python train.py --model="audio embedding model" --dataset="short read English sentences (LibriTTS-R)" --train_examples=26041 --input="waveform_16khz" --targets=["voice"] --num_classes=2 --embedding_dim=64 --arch="conformer" --norm="layernorm_no_bias" --hidden_act="gelu" --mlp_ratio=3 --head_dim=32 --fused_qkv=false --qk_norm=true --inner_norm=false --drop_path=0.1 --wave_strides=[5, 4, 4, 2] --subsampling=2 --layers=12 --width=256 --positions="learned" --kernel_size=15 --am_softmax_margin=0.3 --am_softmax_scale=16 --init="kaiming_normal" --residual_init="none" --optimizer="normuon" --muon_scale="spectral" --learning_rate=0.008 --momentum=0.95 --nesterov=true --orthogonalizer="newton_schulz_5" --adamw_lr_other_params=0.0018 --max_grad_norm=1.0 --max_steps=12600 --batch_size=64 --epochs=31.0 --lr_schedule="wsd" --decay_fraction=0.2 --final_lr_fraction=0.1 --warmup_steps=630 --weight_decay=0.05 --adamw_weight_decay_other_params=0
Rows from block 5 of a small audio embedding model, named by matrix and row number. Rows with one number belong to one neuron. Each number is 500 + 40 x the weight over its row's rms, rounded and kept within 0 to 999. All counts start at 0. Numbers have three digits each.
After each neuron's rows are labels from the 100 clips, of 14976, where the neuron reaches its highest value: "responds to" is what is common among them. Only what is clearly more common there than usual is listed. The data: short read English sentences (LibriTTS-R). In brackets: how many of the 100.
# fc1: first MLP up (model.blocks.5.ff1.fc1.weight, 768x256), inputs 128-255
# fc2: first MLP down (model.blocks.5.ff1.fc2.weight, 256x768, transposed), outputs 128-255

fc1.113:467508435503526527486454458530597507533484475478558521439535505595494560518465571572443488458451557486402508543433484440462411567460526468523494466541531469467487534468584439466494505463536475483492470475509588493532499532525450507463594396518540435476518537451461524494497536517514456519491455429589512543502489472531507500498537487496453522504517524502520544571476487586452480508526
fc2.113:484539563515546517546508515571482490510506550486557466547479509442549503505560445537429497493475510482484519511504467543555488496516534527492581481531471557472563475488445497547501547564528540582517493550491473515549554547478538552495456450466567506482494448514511485427464457444513574469528495463442475499532529475410518427539517456563457563516545539482503540488454524406510451428522
responds to: voice: male (90)

fc1.209:448436468491549528554553486479446552515530519566546514492568523451543449495512461504482484564517467507514494501529504427433584506387499452589495502409472467475537406472427425467517518570499451538430458503507561457532448541530534512463469479477507529510486507540500546504508496542447515521549499488457494479451503483486489486470487491469517534514529463485467508463454508476484522497495
fc2.209:575548503515516503423485494585535528427474407451481517548489502502483613495558483493519520534549455486568479453526474430478511461494456459452478508479563488493485571584524536531462505471518503480513446478521465527477469494519470537479523484475466503504474502495531432475537534467542486585511479438551486454459448450469513505557449543547487472566517506541513383538555497501548524490456
responds to: voice: male (88)

fc1.247:498497513628549546561414500494508480462499510512489509496508472416419543475524551431529466528490521490485495496480507399487570500572520547505521476513463476494447477494442584494552537526511508483483520490475505496408533524513453485477588510429454453501504508506562535452508506505517493553398476547402516477574473495490463571504539517496475430468490495514520537571454520376535406449519
fc2.247:450528460498499447463518567518510538527507550436561516418535533505537443572461444543448561503568475437539530518487558558504479427483514515525572496529453552482514520475488459533396542461459497517554439525458527514491430481437539552441426496479480497493524552562499487553477483450456573493521507415492535493464436489482559423524499506507538597543542550509502520514524513516556509603601
responds to: voice: male (95)

fc1.446:481515508574507498505616559496392537498534526534590501476493456473520453475501562523416494562522473469503542472450530445552548495516507462552541469434481420452485507521487416480555495483444422563411513536452500473421491516414544552549467536435523476440518559516457531509509509547510452498582472515540497473478432551503550409525522533489535543531481471530462438515486488458500544491527
fc2.446:491487508435569434502447500523509465427477472527514497547513469511535553569519463440552570508515460498541512456562517493484533482529440416400452458526487566516516597520536577495454446494517502399494447435587494525498476487477479486530544487532522512529538476462535519502515517470494563556475520505459455542462437498524467499416458503469528456564489455476521464532574484544538474497445
responds to: voice: male (97)

fc1.640:492522547452476475497402496488580494480466534503470528493538531524466601473488549516483490488490522503495530498549502419405456495483511559501511476492475511498556506501523570524446493564476575483493526491478465546619500447522515515433509499522485472544495470425535473485530490526499473479480545435495503509470520489454551436535551497510472537458513508491513510556576575484538448515479
fc2.640:526456436523529524528496463504471539447454437457548436495497461520501510520566535522579489538454453480584458513508461513527563488447477433516554474552469485471458534516500475443507511466503518555469515481476494506487536552437515447512443368510441510578505435503451452510475475449522428489455495508550542570578521537557469568474495471486467548468475464552506529513440445517528532543461
responds to: voice: female (98)

fc1.469:511512573554472481481493518573516505513565549571519483499425501395411579542513506573530491587494428504476534480574496483453447437519488513476480434492520504527476466558510394505438445454441519529558498512491420500586549502543483500484559467523507571448518568528526479532470493465502451497581489493457512515466495524510579459539500510511582511559537476491511414489485535518514433495563
fc2.469:563493426473502511545523534437514398431455424505508496482576481557499497453579545425521498458451509438500531522457485486512520545422516448485419469505527501441517495525453565506518530517504424470540557498509561482487499532484444452484496499566514491544492484449499505501448488503496502463474568462490543418499462490518448584416546502455402530475502436515543574556528496529435523450521
responds to: voice: male (75)

fc1.31:461528461492522510491638536492465508556444525570543459477507524448524464501526486552450496542509511502488507469491517449443540527463488550561541527444507489494533389470544410475504458480556515485470505533480550475458493589474578464562524461429525487480554489537496524507445549550454494511618449537528482522573438529493556444487473538469522517426543402423529493510447478407492554551473
fc2.31:502471571497527439431517483453502460396560500485508608453456498563517524467508440446545513476585417515549494510521508472526414488540447462473434513467489521492488561517453506527482520495489473478533477481536552551493484432467431514422517516535482403487493476486523506525581495533480464556472545502451486545454484424535469522481463539469543474610467477475452459506517497542559538477424
responds to: voice: male (80)

fc1.186:540555545534439504528516537478507525514497495497399468472420522583503612496491531524508472520471514496463507475527441407398406519442496453543570570559506452513496515497532504507481513549500528493487473489505543561549471431401509502543542444562477391455471477485537469460482503514500488494558506489644465544520482456495533552532516549498516477466480512469478504524517495411484440521501
fc2.186:497594474479507495475414477493517461495524518489569539533459522475472518537508450492509506516513519528543506482573543500511505490486467549493452518484435457563466482516412462455586525492488413571535437496494463445432589552532469446476487504508572527498543536572524472522541551487482418508471540584445551537504474521507524516488568469514435501488575497529551475458456511504536521540555
responds to: voice: female (96)

fc1.393:479498464562502485465456508508558525459480505456442459468550509488402541530484494502491501458498505505432541526506512499481507557528529517480552459586412511481528518532544511527458485548493445570508544432525528517518536614455593590519510493521478487510516479451474493487523469516520502518475502478467562485479540491483553513480602482493524495491470497540477564543563551517488467493577
fc2.393:545553524507517516502511527538459536526442485497548556508493505480554572468539475532487512542489469534526513481479559504518516490440510464531562508547443589479564496451482535520484561450487523512546510545475488515511464505428513505472435488485582491473487456485523464492553418449431548394500483433476484531548464592446497499527534457541413546525540510484533552553479520507501435534488
responds to: voice: male (87)

fc1.716:504523581358470460536483502529555544504538515478532474505522463494509491476512447510527508525508532519456514516493496492544422465522492494515498574570498478463517529491496489506474458516472480542560520475488484526555507543432506536488527481538488479452471462490550457523493466503552450544539503421541478548453494480523536486492446527508593478495443471494555532454501520530495501511551
fc2.716:520494497547497489433494415490404486419431471522502568500462466513489518458499508548537496507524479513580478456516493452441479508480579489522570450450473448523548559475489447426524557552475493460475439518608462441457519540504519464469572459448444518607480518575545504495477396499528427484497449574535524457547528493454476489503584465539482515541538505610424483556458485456531543485488
responds to: voice: female (86)

fc1.131:530521465471528491463454512502571521477457492531451504528559513512411598478479502547507452547504504464450552499529493526437405478530498430504550444488510534508520520484484552479482513576461542461514543534483496502580521511522532519511432546453476466488429424455495475507508489480461503495559484512530499511440431507529434582565544529506482512478491468505516539483506573531487524535482
fc2.131:507512526545454521492529505470515428437487550464598555568448510482555534470503447437565444593526599556497479545520462458546556505490447459499483475517438462520512584465450486524524498545545465464506448530521514509505489554518488519566498483469530448540462525473545478506502495546552473521490550546492465444538515468541507491468410527530484509460529474495487510426457511476520536469508
responds to: voice: female (85)

fc1.178:522482460476503521430441429491587493511411419483532533493453528490517532513485385516498502538477445479421529574406524510545475467550535547477537531541435520481488599528487424505516496528509481475510590493461551461486451494501509489449488450525497507469547495506508488514465499487518495447604399446497499464483457485537537457533450526529535539521521526513515494440501469484617498551484
fc2.178:445487543513503496566539490458494509460483508534501459523512510522523490488575578512484416425518511509481536496523483527544577533467501461548479464496444424537486469515491508458494478481543602552534490542548484534552549590412529604555500543530446526493401460564470486514535473536438417511444550509432478528522504541475429570448473415447482473483483461465481495531447546491461520434549
responds to: voice: female (84)

fc1.397:508469482435538517512397485524461500515497499498531485458536518526536530497492538494530481554472522483400501539410433446512427526479568466433520497538499484498450511515520538512513555544527605541472518476494573529528487480473547516447513509481517401484461359445527483464488471475497466406522500517544515524492518482490470495544523463478485562488552491528488559480549537368511455514468
fc2.397:467529540556502501512485481528495507424492445460486546489443440430445471442578482569435563448446469484478487459543537555540519501459508468568594527546485470470571524452461450473500464493518462497585457536509480538512557599470433473481503518537486506491479513488551477536528496469489460571463485483505452529530506570496527529634443455484501445464479496489523459563463533504470546491576
responds to: voice: female (89)

fc1.710:531474469425500451464459512510567495515519532467485539513506537553474576500446483519467478475469510530360483555515511572495473509460525508505500529479514485525526458425522554494434623569559464524497437548485501537540474566556504566475458406439494481473530447545463491501499479516431536548483514401580539481459560482470598561547466488493392492512532530460509526549533507444512497514520
fc2.710:502462463582460538543503483549509486533476472578569435534523551464441512515504479554463488571490439437463532473552511429533435546500518532533598474541460537461496522563523453546500500545458552583502475491429530478514526487442479529498457462465545512405544531433489508406529501465486483471515443455494527501501505528522512426535466475547528528526560481536533536494454596482552489505505
responds to: voice: male (93)

fc1.609:507452485537484473525575524506474486599450581471497477494504507497588464555473470520533497539494432514500465476519477421531465481413464598496500438494539457491518500477526527484380499489491539534517486490526639495538509511426530533542442528529521503492524569508476460525488540597454417510580578490530456514526476512514526456546499520474557569535449556461531509512582479437498497544505
fc2.609:542469495523565453468491495480489430357523451544474485508523547539483469468602421533483497486501513482502570473492459530504530529527510442488555506477478484543505585488488471492549520534519487408583523536511506500474472463580503480457622497484474439479486488468459537501545477494483488467504443515503518543493472462510485524493522549503529481474529474547357494510469499573517522525539
responds to: voice: male (82)

fc1.524:491500449499523542487432549539472460532485490556581573462586572488520542498519566530445492563492467524484563496503513469482378556461528474543555424460453432527560461497564479516465471506463553498473494510478536494546498488508519539539532455485482424505502460435485543512487422406506456480524525462538476544482490526484576493527514551518519534553525499520435525518511564547507486488499
fc2.524:539512567565444533501467514413483472460491464460482459573499440465487477412509523502524532486504469568468451494511469480504554495538486476458531567510538483518467543467479540510502494514497539516550480530465458529524493543487521491431494547472510530511494483564503458534505492538443449531496370459523487528482481521589486449478435428424458430433495476483521462523457421530572536503424
responds to: voice: female (86)

fc1.199:468538456463463523528568511493563489498450539494612479466470563485516467515475577544468538447458502487351494496504513494470503562474491522512538539454465451460460444524548431507544492521559507483456492558517458476537468517449512489507502526455565535530526508444496464461471489512523437487433593532496552489451514477482484464487519505518587501567472426517473536386427498523495560493480
fc2.199:554501543553514484437497469444474513470546500482444508560505486519526554415463539513527499509544545487488563488447504527569452505513493525512583507431544515442537528426454462435496506504583510464547496536534489488510485570548486517523514518480434436491445505540517515555520531428401439449528428499554463561481541492507480544557451489509485496499537527492527479551518495452564473551429
responds to: voice: female (95)

fc1.478:435427540417514448472426518549512514509513532445570539500465511565551558542538478517458524416482501494469490476510486530470503519458507451504498511472497457459517487497557403521507488466457478434491461440497509467487480511510489515534506401510488505531542471483519527533470428505612451516531551521639485524479531503496606457539511520489504534549462508500493521482560518532503452538483
fc2.478:483461531532506601552441449435542485469540406548529521548513494453521437422474487453540490477475481439486474496579437437471457529564457584456521583570542484574438479523502515546471472512490545501479525560449485429528501467482510523496581541469501478523547475552478546456507524508418545477472472453492454539432534473494384523437474531537544476495477503529479479549450475508580547495404
responds to: voice: female (88)

fc1.720:445492597443490478547540468534502531522495540508449510487545475529496557509503514517533461464432512505555490468567497407522541449528586540476485507489597502493548445489452548533507480529464526473475510460472501492466502491460533448443547559559473528487520567518565484500475451488502518506532504479464516459544477468435603518466480507489445542464480455461481526519521493433505563523524
fc2.720:537491417479528483496489512449503544465545461508537478477503457513564575512510510418551508519511551520472537492454470517515515594488520526481493432482443521491530598552512505464484497439566540538518541460535539530453487565530421536485436489553501477551515459414464471522503462485470382440546495535494481511527498493539484489467479401567442528557486503535497498509528515483502500520494
responds to: voice: male (90)

fc1.389:454554424519489489491473414532589497497500481432463523478487501541484591474490470510501480547482505517563520516434445559424474422508511529535521423555494479525515549488542517481468463595522457502457495544517477490490514432481436461586467560472504442500494460497484511503502489488530505518461467461563589522488485493517541468480541576509534478494484510492451533445564491496540501504458
fc2.389:466569506505427467471495559525450515442461469574541458441466540486551566494515521530482499596500614408547544502460537539516536510483468453513491519508518505550489487472486393554520472488529528510492546527427483526497465565529427479489474435504452535510495502523523499563561515494513428527530564437424435383416491514560486542443465473450491464475441505511486535479483487548513534504484
responds to: voice: female (84)

fc1.277:524477596590489450501477537491520478500498530549566514481508485536512577554514519520477518522535476505502486504533512475556583505497473462489481438477467524493510512454501502556428508473454579468498473497467596465549482442518516535453494481525509419506513532455523512517430506549556474476519561481546516499512513492473646477524488493491492586488531486479510447520432499563506425553421
fc2.277:516553502509494535517485432543499495511481460461495468559532529522548455412402493500518503507506559487551449518549455476509490553525497560462455487509386464577520532541458497464517532537483474471528475505491483482552542554507431454488536464579443503567495532598415475483554513507497494453483492479498486546462444504494398532437545468554443501412469573461517476462484541462562477478516
responds to: voice: female (99)

fc1.546:474445535487510502484541514545444481495528545462525550472477504541573479520452491517473497594516410515554502523534499459508493461441490489495544499588506514503523453468516519520439463532566510492503490509509473466485505432375516495535479485426497457453491524511543485494497464526464465513592547489588470500449453531522523488549432476489533490492382508487487485494555501448559436515523
fc2.546:550518509510418506517464527478477445477570467493473516510441463504442618523516505490483489475448486457485478539499452487426506547506524474494493557495400499532503559509474504523532553472440466560485466493536533545504594464552518494508491500552520499478568448464517479538572523518564431498434503510450536477505490537522426492393564495477496474477582477528466480516445533484438504455471
responds to: voice: male (87)

fc1.645:481547481461487536457436516506552464442521475516547482532515482469469483506478605499465491576502491462565510492471519477512428564512459492490532471494501495478532558507490515489456497548456484489483463565478464478553494458457521529555474493528491489514535465438546491461492476435474538484390486522483584629502418531438484463484517480471547464579499458482512551529516549500492522499493
fc2.645:504470523499543490461466472561481485508447472443532475474492497549564473455520491492493512541453575520450525535491535519523476502559505442501529460532527567559480549537507467532554532533510548491517488415456503534572463583520502409468508508456580504503467451547466500562516425499467504560500429506442491407533505530503554433480535423437436530487544537498490449530469529583500447535518
responds to: voice: female (91)

fc1.497:481451461501487526516420439531568468560407518500534523464556488532563530520453483515519475570472537504439517527476470438482465520506566494489507522506502463500540491451555554482513510584527554519517520438520552465480503443463499502434533449448482474502515432496530481502467502517567478469583485490527563479479554422467590497500492535485477511469512488509470485434502520470543482485445
fc2.497:522544577533508570494549478480472570482518460506494492507465504489494541455586505539487520431495527460446477508506561546511427497469497490510553592502460456530510539536460405513513497517444513496560444566528458503514475638511483474518461521441498484497492521526480451486508511488411443467483521520508484529463418608504432511509516459532464430484482493531488504552430508492513536501529
responds to: voice: female (89)

fc1.46:507565471583518497484521484531484522544488539463481513470447543413485518495490468513488472521487459510411518548426486485509484505514482576501511520532505505477491486528538518510516496478523499514487462509523619505552528465459492519524453483481528570480463415524545493526478562535525436509559509459554512499473512527519569517568466564476520532486505542507477470441449452512507451481546
fc2.46:449487508510522589469463500408446487440522464534533569583489520486465560500501493494475490507507463481556501515547525533537516513454461427466489433479498462451493554449514488512518495525487491519498425475544399528511485467570474483490562443473423414471507517466516569479485404552468481480474490542523500540513521516508460505529531446488445462497569381492451507519461532478535595471478
responds to: voice: female (88)

fc1.727:493477497581488502499449519486533521511533459546507524471572527529431531535510480547491502518489457452448555464541495478453478549496530503433497462495449531528458490509557412513443456449432529481556517455512466495474474461503459493424519456506516455477521607463488504512496460515524466482560513511559464572520475510525579477499484415505484524563592448561482538423512508562544433508524
fc2.727:571499486452521466536549578445545520459500508529489387510434451525569494472508462438482475509499536508560457503483466492529547498504475428500463524461550491482524546405459586479484545532544520475505541545431498498569536571482531513471450568496450537503489414586492431495529528555517473476452481457555438499532436477514443510514504539526509446461474568520491545589470448475475526440490
responds to: voice: male (79)

fc1.627:410571453449546437455413461551597503475519482457455529526542493603480536461501564419491501513546483505527481498464503581553510442523468452505519538500503507481479505500530505531523491535480501523477492519499522474456506443487521544516457532500519462520461446501484482458503458516504552490454457484543551594556497462483428491444487469483447494512463495509503528517550512521517463473504
fc2.627:567527514498471566563492528526472518514473463485572407505516503447501494553488493520488511489494552481440490489525533477545531561513565501483539568504465521517459508551531486476433500500595505529472468471407478609523531528490434463543526519530525486542502475478495514460545535501504441518472512454457466424479524507442531520487445506501509548517509451515560492487490548480486521460530
responds to: voice: female (89)

fc1.181:468476444459489453495460436524556494520547479571512453499482521525473533561453467524533513601510458483446486511500491499397477514516494476461524552479509461536481592504498464528543493516487501467492510534517564497527524442506490518585457466463486517490478455526533504516519506463498519498500458513538558453445499426503568499498501519467519470524560527516492513410505523487601575479462
fc2.181:484497502545464499468482549509471517519410427543585530470488533426538462471534527510496573488492517495492524492466469535494493514539475523559493487439483521509524499576488448505571440439523520490477575557506465511481467558482430462516532414552461566543460520522493550575491481417468489507531520456487478535457477574501460527484473469485518510451399499515487507475463538538488510480533
responds to: voice: female (83)

fc1.519:479385472597549464476474551511493542523472493487476435447508499506468487515493455475547515566534497479502503531536516511523532461558517446456465492491534526487447467513509484538412546529515536488465500474527506486444477530422579480479481468523503601589516501480512496481446477472464567479489460551537489519511566466489496476529471480485447585464528507482488452493454448440499468496539
fc2.519:448589529502497514513543520487538546530484458520534578506530523518473539578418558549465547423412464468430505542519529487429449584437556561487553589564419559446554516511521491507509449446427504566600487483451474494514453463525539515524510582467505494426502542465458518474512491467474519465463523474492500499465456612471490450505552521491494492516529458517515515493544583484417492560504
responds to: voice: male (72)

fc1.428:524473495416532513484471511509542563513436514434486530464481534535476571472471459491502459514493528461412593473535482428446417461585479456497524506444496485531484437495545503523562536591539537533506472491498486504596494503520533559525436398452530522444439455501515437484519459473496531474528520518592494549435475496493467503498505522521468501461452488489487550425524510429522471497457
fc2.428:517481524547373527502506497479492413524566435488517589553513469427419572512562526490535474507474487520551432511542494485465504522422521542507560426531523511484536496470421491447529532462445471476547481563508464487483500562479492444547513550447499474492480495435549528549522394495519395565471456485501549514547509586525495509554526500544489466505530466522482492588428527475461471483509
responds to: voice: female (88)

fc1.286:523549495459528513486439587492514511438482477491515523509454519550482537481571579539498505453466495458506512487517486388446488531460440487517553524513528419494538562464533454474496489550539530459464490503513503471570503487412500501496511469500491576521493458497520476447484510493488515466487515486559487502449384526486508505509525479482460509430430508493554486578525502419450469474498
fc2.286:519520517535540531506469422626494520522524491470534494523475497447529475538548449534486496529455558502482532527486531569512429511519505535470466477523494526495543539496492459499538470508510447515502448452421480513459479621538481453487513496424496438469560502478525499489521449486512453488464481606512536414534581520449518441488539505522394568480554486531519518443477499525499497584483
responds to: voice: female (96)

fc1.660:550463487637514479503573489500419531504591490518487487475562526447495556508549486554482483409508447494505539483502497457527446489527572594513532537517487493482509438487493468530498522502467481495530531533479538478533516504418495465552526580518507457526537570543524523554547493553522493496549527563516406480508515437493465500492407509497568466428528544451495486451424524407499496521518
fc2.660:473446464510464517553479468446498426488548512475537404608430431520478488564508461427530513466494468510468458550525494515548497589573508496453493494493473545421477520566512508472473411433477543516500497436498564537466483509545465474400513437510512485485513474474518539440469538565496493497532484517443586530505485480482495480565540469557477520431532463502488544577508514549539497438526
responds to: voice: male (71)

fc1.224:559472463540513466483448555540609558433515453512558515432500530528507501549485541511505550475500439487502475502508446501493547471377524484527570509465507525518526496501571439527484501434522547502557534495512470494601456478426505487471542371488529481465482509480464514509446468443516517498501519529498459598501551551545501497534492445481529524562410502495470498566540386528494514511573
fc2.224:555576479517540596457464477470508556507494537468505534507482505506441452487530443492422490495466453528500540521475543477521495587513501545526511499585504543522521483421503532486432507569514540516464488494519554469545520492451569517475481501469521530489506479514431490391467506518440519401491448459489476497425415450447526533504503509493492542513529515500485489498458548473524505495523
responds to: voice: male (84)

fc1.642:477554537457494525548478457501540523485502488586487446450564562568426522512469512519498498537486499496539505526528527574416455534549457504444466622516456510516450560517460489518527522507445452496503481522504559491597481472485558569541430544502461516477465406488482520500561474418542481488474567506506541421459521467504458540461531505514458470521512481520507520443438551539480503492460
fc2.642:514482490563484503453514463547485441475487455503549547559460464450540507428529470486611527550479506484497458505476466452526497475535522447502499464513512544588463494538521466505489460518561514438495545516552483473506480571444454466536544462577514459475458533484521550527510503402533511511573515514501454603488505504582502605534411493496564494429431521522515449471501527500498507490550
responds to: voice: female (84)

fc1.626:446511458534498504556556570487448555501561498489523463519457531487457456465495567548464482534539512500520463510557516594513538511483478520513478460486462546471468473469535433488463535432514540498485433546498490510540472486468489479465469452423525486495497642502484477473507555485471477506483556571516491509550475524512549434490523446485522505572524441430471525486465450490464447557538
fc2.626:561517548480482537478529500393524470465546481496488481480520477519417445495527478480470475430553514570597537471532460550572502525544561440502571448511507502504518535465464593448466469467455519427584455471508524525557553486521495466502537512501501417470553452503530415504542506513501501476466417444442524530505508457542508509539485536521484550509485412458436477582452503474547525455493
responds to: voice: male (71)

fc1.606:497535465527501517473507476471605495463512480475482494528474534525501475524507563444526499487463474495416485478489455580452489521450530487529508510478462444470495536490501485431454511541474461490470493508494436477477470410472446451446483536490466493533530431465554494475507531442500567488448475509481592473482505496460471597462539540487568474516474479507481518484546580435399455503475
fc2.606:569578476451525559464522533551464532479486471583535494503504498517488478470477493527528533480473565528470535458482575471507490472448404515449545543542542548571459494506509462444540509455600490510549483512550503549518489590500450436506534492513579554501561540495452467478588539530435471489509473449546463516466463513512502421497501510510467524500491487477536498471493479548529518539495
responds to: voice: male (74)

fc1.612:471408500423560557491439515569573479491480462523500538522522470482457467526529486445515469550505431534491519508441488441564486472532459543459487509563532441537513526496529505503499484553545504474468517440509536454438517497420478463536480475520434474550532454461588505472508494426532550449432442464604498541457464536517520487510505532478519476527491517446553515526500514436530488451476
fc2.612:562610590529470550518466492557437507476497435490522498469481540476520535558495483536458501563452552418471432540518499515434417592495520552454454495496523452458534485499513391468512491516443460500581469493421493569494469544511524499508509527498495491543590491534488509523494494529546479533490475512506520425496520499458436438453578471561476527443527478575539496441486554511415475570500
responds to: voice: female (84)

fc1.67:468540504424521514499466491501514525483477474520384511493532493550472538493475461493533482541487461500572511483513462444454453408476479522473524511440498494515495558500450548498474535602455502479468473527485430543559537440420511527463495519544457473509471454481493483473476422440555536514491517467466541482503504464509579465482510513496508503543456513529494528484503531422566541454507
fc2.67:491485500526406510462500481506393503499470428530557493436488483456505550556591541504552593526509502440462477495493533499504528567492605506493531470461478489498466542590509482419561471433495474535540565460415534528479488557532391443485492514540466500487527491528509514597557557490568425573495450504522548444527474561526524524453522448488451472506506479515542539451520498538474479524478
responds to: voice: female (82)

fc1.588:501417470502532556494438543558459503565472494555555502442539586491500466494465445525495479539531492476494562502464471440455373546499546487471527489534418430558525463494586482508502552606484551513493502582519433528515474564418541541518456443492492476443486442468497458473459455426473495457498488534621472542509477502461552474527496489488506510532523491454427570474486508479566482525501
fc2.588:523551544604470506472556547446478473430523403486506634486464430462466537404546545535440518552471424535473478492514532528536534477546433485527574495458504473479496519430432477490521446463524491515544508533475502553541498564473507487474459521496493488410485487490507527532549458552448444539477451491489511491516452538598477441591480505429476451463447509502506436497504517521477506502485
responds to: voice: female (85)

fc1.190:470556439479500488474468471530488548500551477453595472502450497598470508547494504469509498526519484513443440500423501460524491508536478467451526525538478451502514523508556462493504552593496498462471510535527479507544498480348504566523447436517517467472477428501525466476484457504433482491459449449602508528491485485488506532527493445484488468501551532476495512562503494409548456477446
fc2.190:528536577556505537447439471548521475454514439529524548509533512431527500527569537568447489511492504525450515478503521540535453578435508577489552480503429526463488446473470522488573516495498471537582504505461461531466491610546425473465503524481493493512578482536490534560532450499515465498500471531472439465491519555470473469497492514520401461483506519502450552508471568499491566533540
responds to: voice: female (98)

fc1.699:440490507578495469541499526538556488531527532528449516521481500526516618520473569505528498569453481503421482476528509508496482421455573447506459475492467529525510472510537475539460503474517549516477485504505506490433462554398508525548544406463508386551499567447523506543427500396528523503505497521508443549490551493487583454519488453476524516532481538476488511518518482426510424509494
fc2.699:546575453466483586451444499487498477550465454475525457502473554497436517489598456516504526496477482539514493469486437524469532556502490566515534530508432560483506502451500505531525495545489482583601485500480434522543494514459498466487485533533555515464525439555475504413536517494481448457432474425504528546444432549465488524526501460489433443494585486504513495525465537494459455478524
responds to: voice: male (80)

fc1.174:509441503496513499465377518527556433529519493500538517477541511482506464472495490539540505538511505474515560480479495446426390533485532484502513500524487476510541485485557513512530554532507517489496500489518482491617446503480513546512411520568479490503528341463466494466486404442519487510499447495639429626489465489487440542495516447524489516512516474505447601456522546457561526542499
fc2.174:536484539557559475515489495454472504417457452451523534466335413498507446442560473520413493592518489503453480563463545498534547504559448413480527514520502466438441518440491478455448493530516513494544552550436519508505541575476526507535490484476452477473474486506524486481503433570489432512536449514503514452553490581557526480598473520469480491492452507544533463482480510531479503468522
responds to: voice: female (88)

fc1.261:491525500504531557464511415525486468512448480564581567456514533429483452486468506558479537599479487480443609570444511424477472585485564424474473505506451403512538565494533467505498532512498506478526516488519558503578501492498538508461388544492523532519520499470456531489504467532507507457469480496464488518487431498519536492512480439511408512545535469525450511522463453586527521536461
fc2.261:539501536528567501510494599520495535538492552504497448547467513527551382429443483533473494451467484571481482546465456571554449520508513441547504511495466542525516494479529505520514445532542521471524496480563538460539447573520559534513500458473565513498434475486514482474480439506416530412505449537557481550499557524474423520527548496443488482404463482409513543511455508496566433474474
responds to: voice: female (99)

fc1.270:456465458501504415497439519580523558543540492501447482494507511589477575522526507513552501462509505527498484549543466572415483468429492552494453476496531494541519448434579454477419568520457519478505475516524478497509506548480549542529545393502463580475517526479461504494453449465506536593478510550616497511512525533533586510559472548474423525484434529429503562469548465446518505529546
fc2.270:579528514521527573485449531486448494515498524505554484534467516454448554492552479504442446503487460458505562506476538474547512556466473537495512521547452512444448518477492544498535488542538552568559566436445537483472524486507497464465496506502487517394553490509429505466576519525505464444479494448518505527474501519450480504472555529557490502440568512555494509555490523531532458494433
responds to: voice: male (100)

fc1.371:490455487536503605508538477512500552497500512547540511519501464542452425488488526532456501467445477538534497478434475423505580485495442510462559439367425459453496382505553494468531505468532530487503530495454423489384514558535508470578450445555456498454547519537521514484482494576495461460536462506505513547459470576533612488542531539539529486513469505473482463538524487442501483488482
fc2.371:612480483516486419523430572481484459396485434477534461416537530488472523563489492472503530507504427499507526475535509548501470524473438471468484535559495573502503540490535493585470498484533419505596548533521556505503497495527494522447491488516574507538507459474502490543492500489507521547537482437554515466497504424479463463490475408493502537481519468475453535515521530522552434470516
responds to: voice: male (73)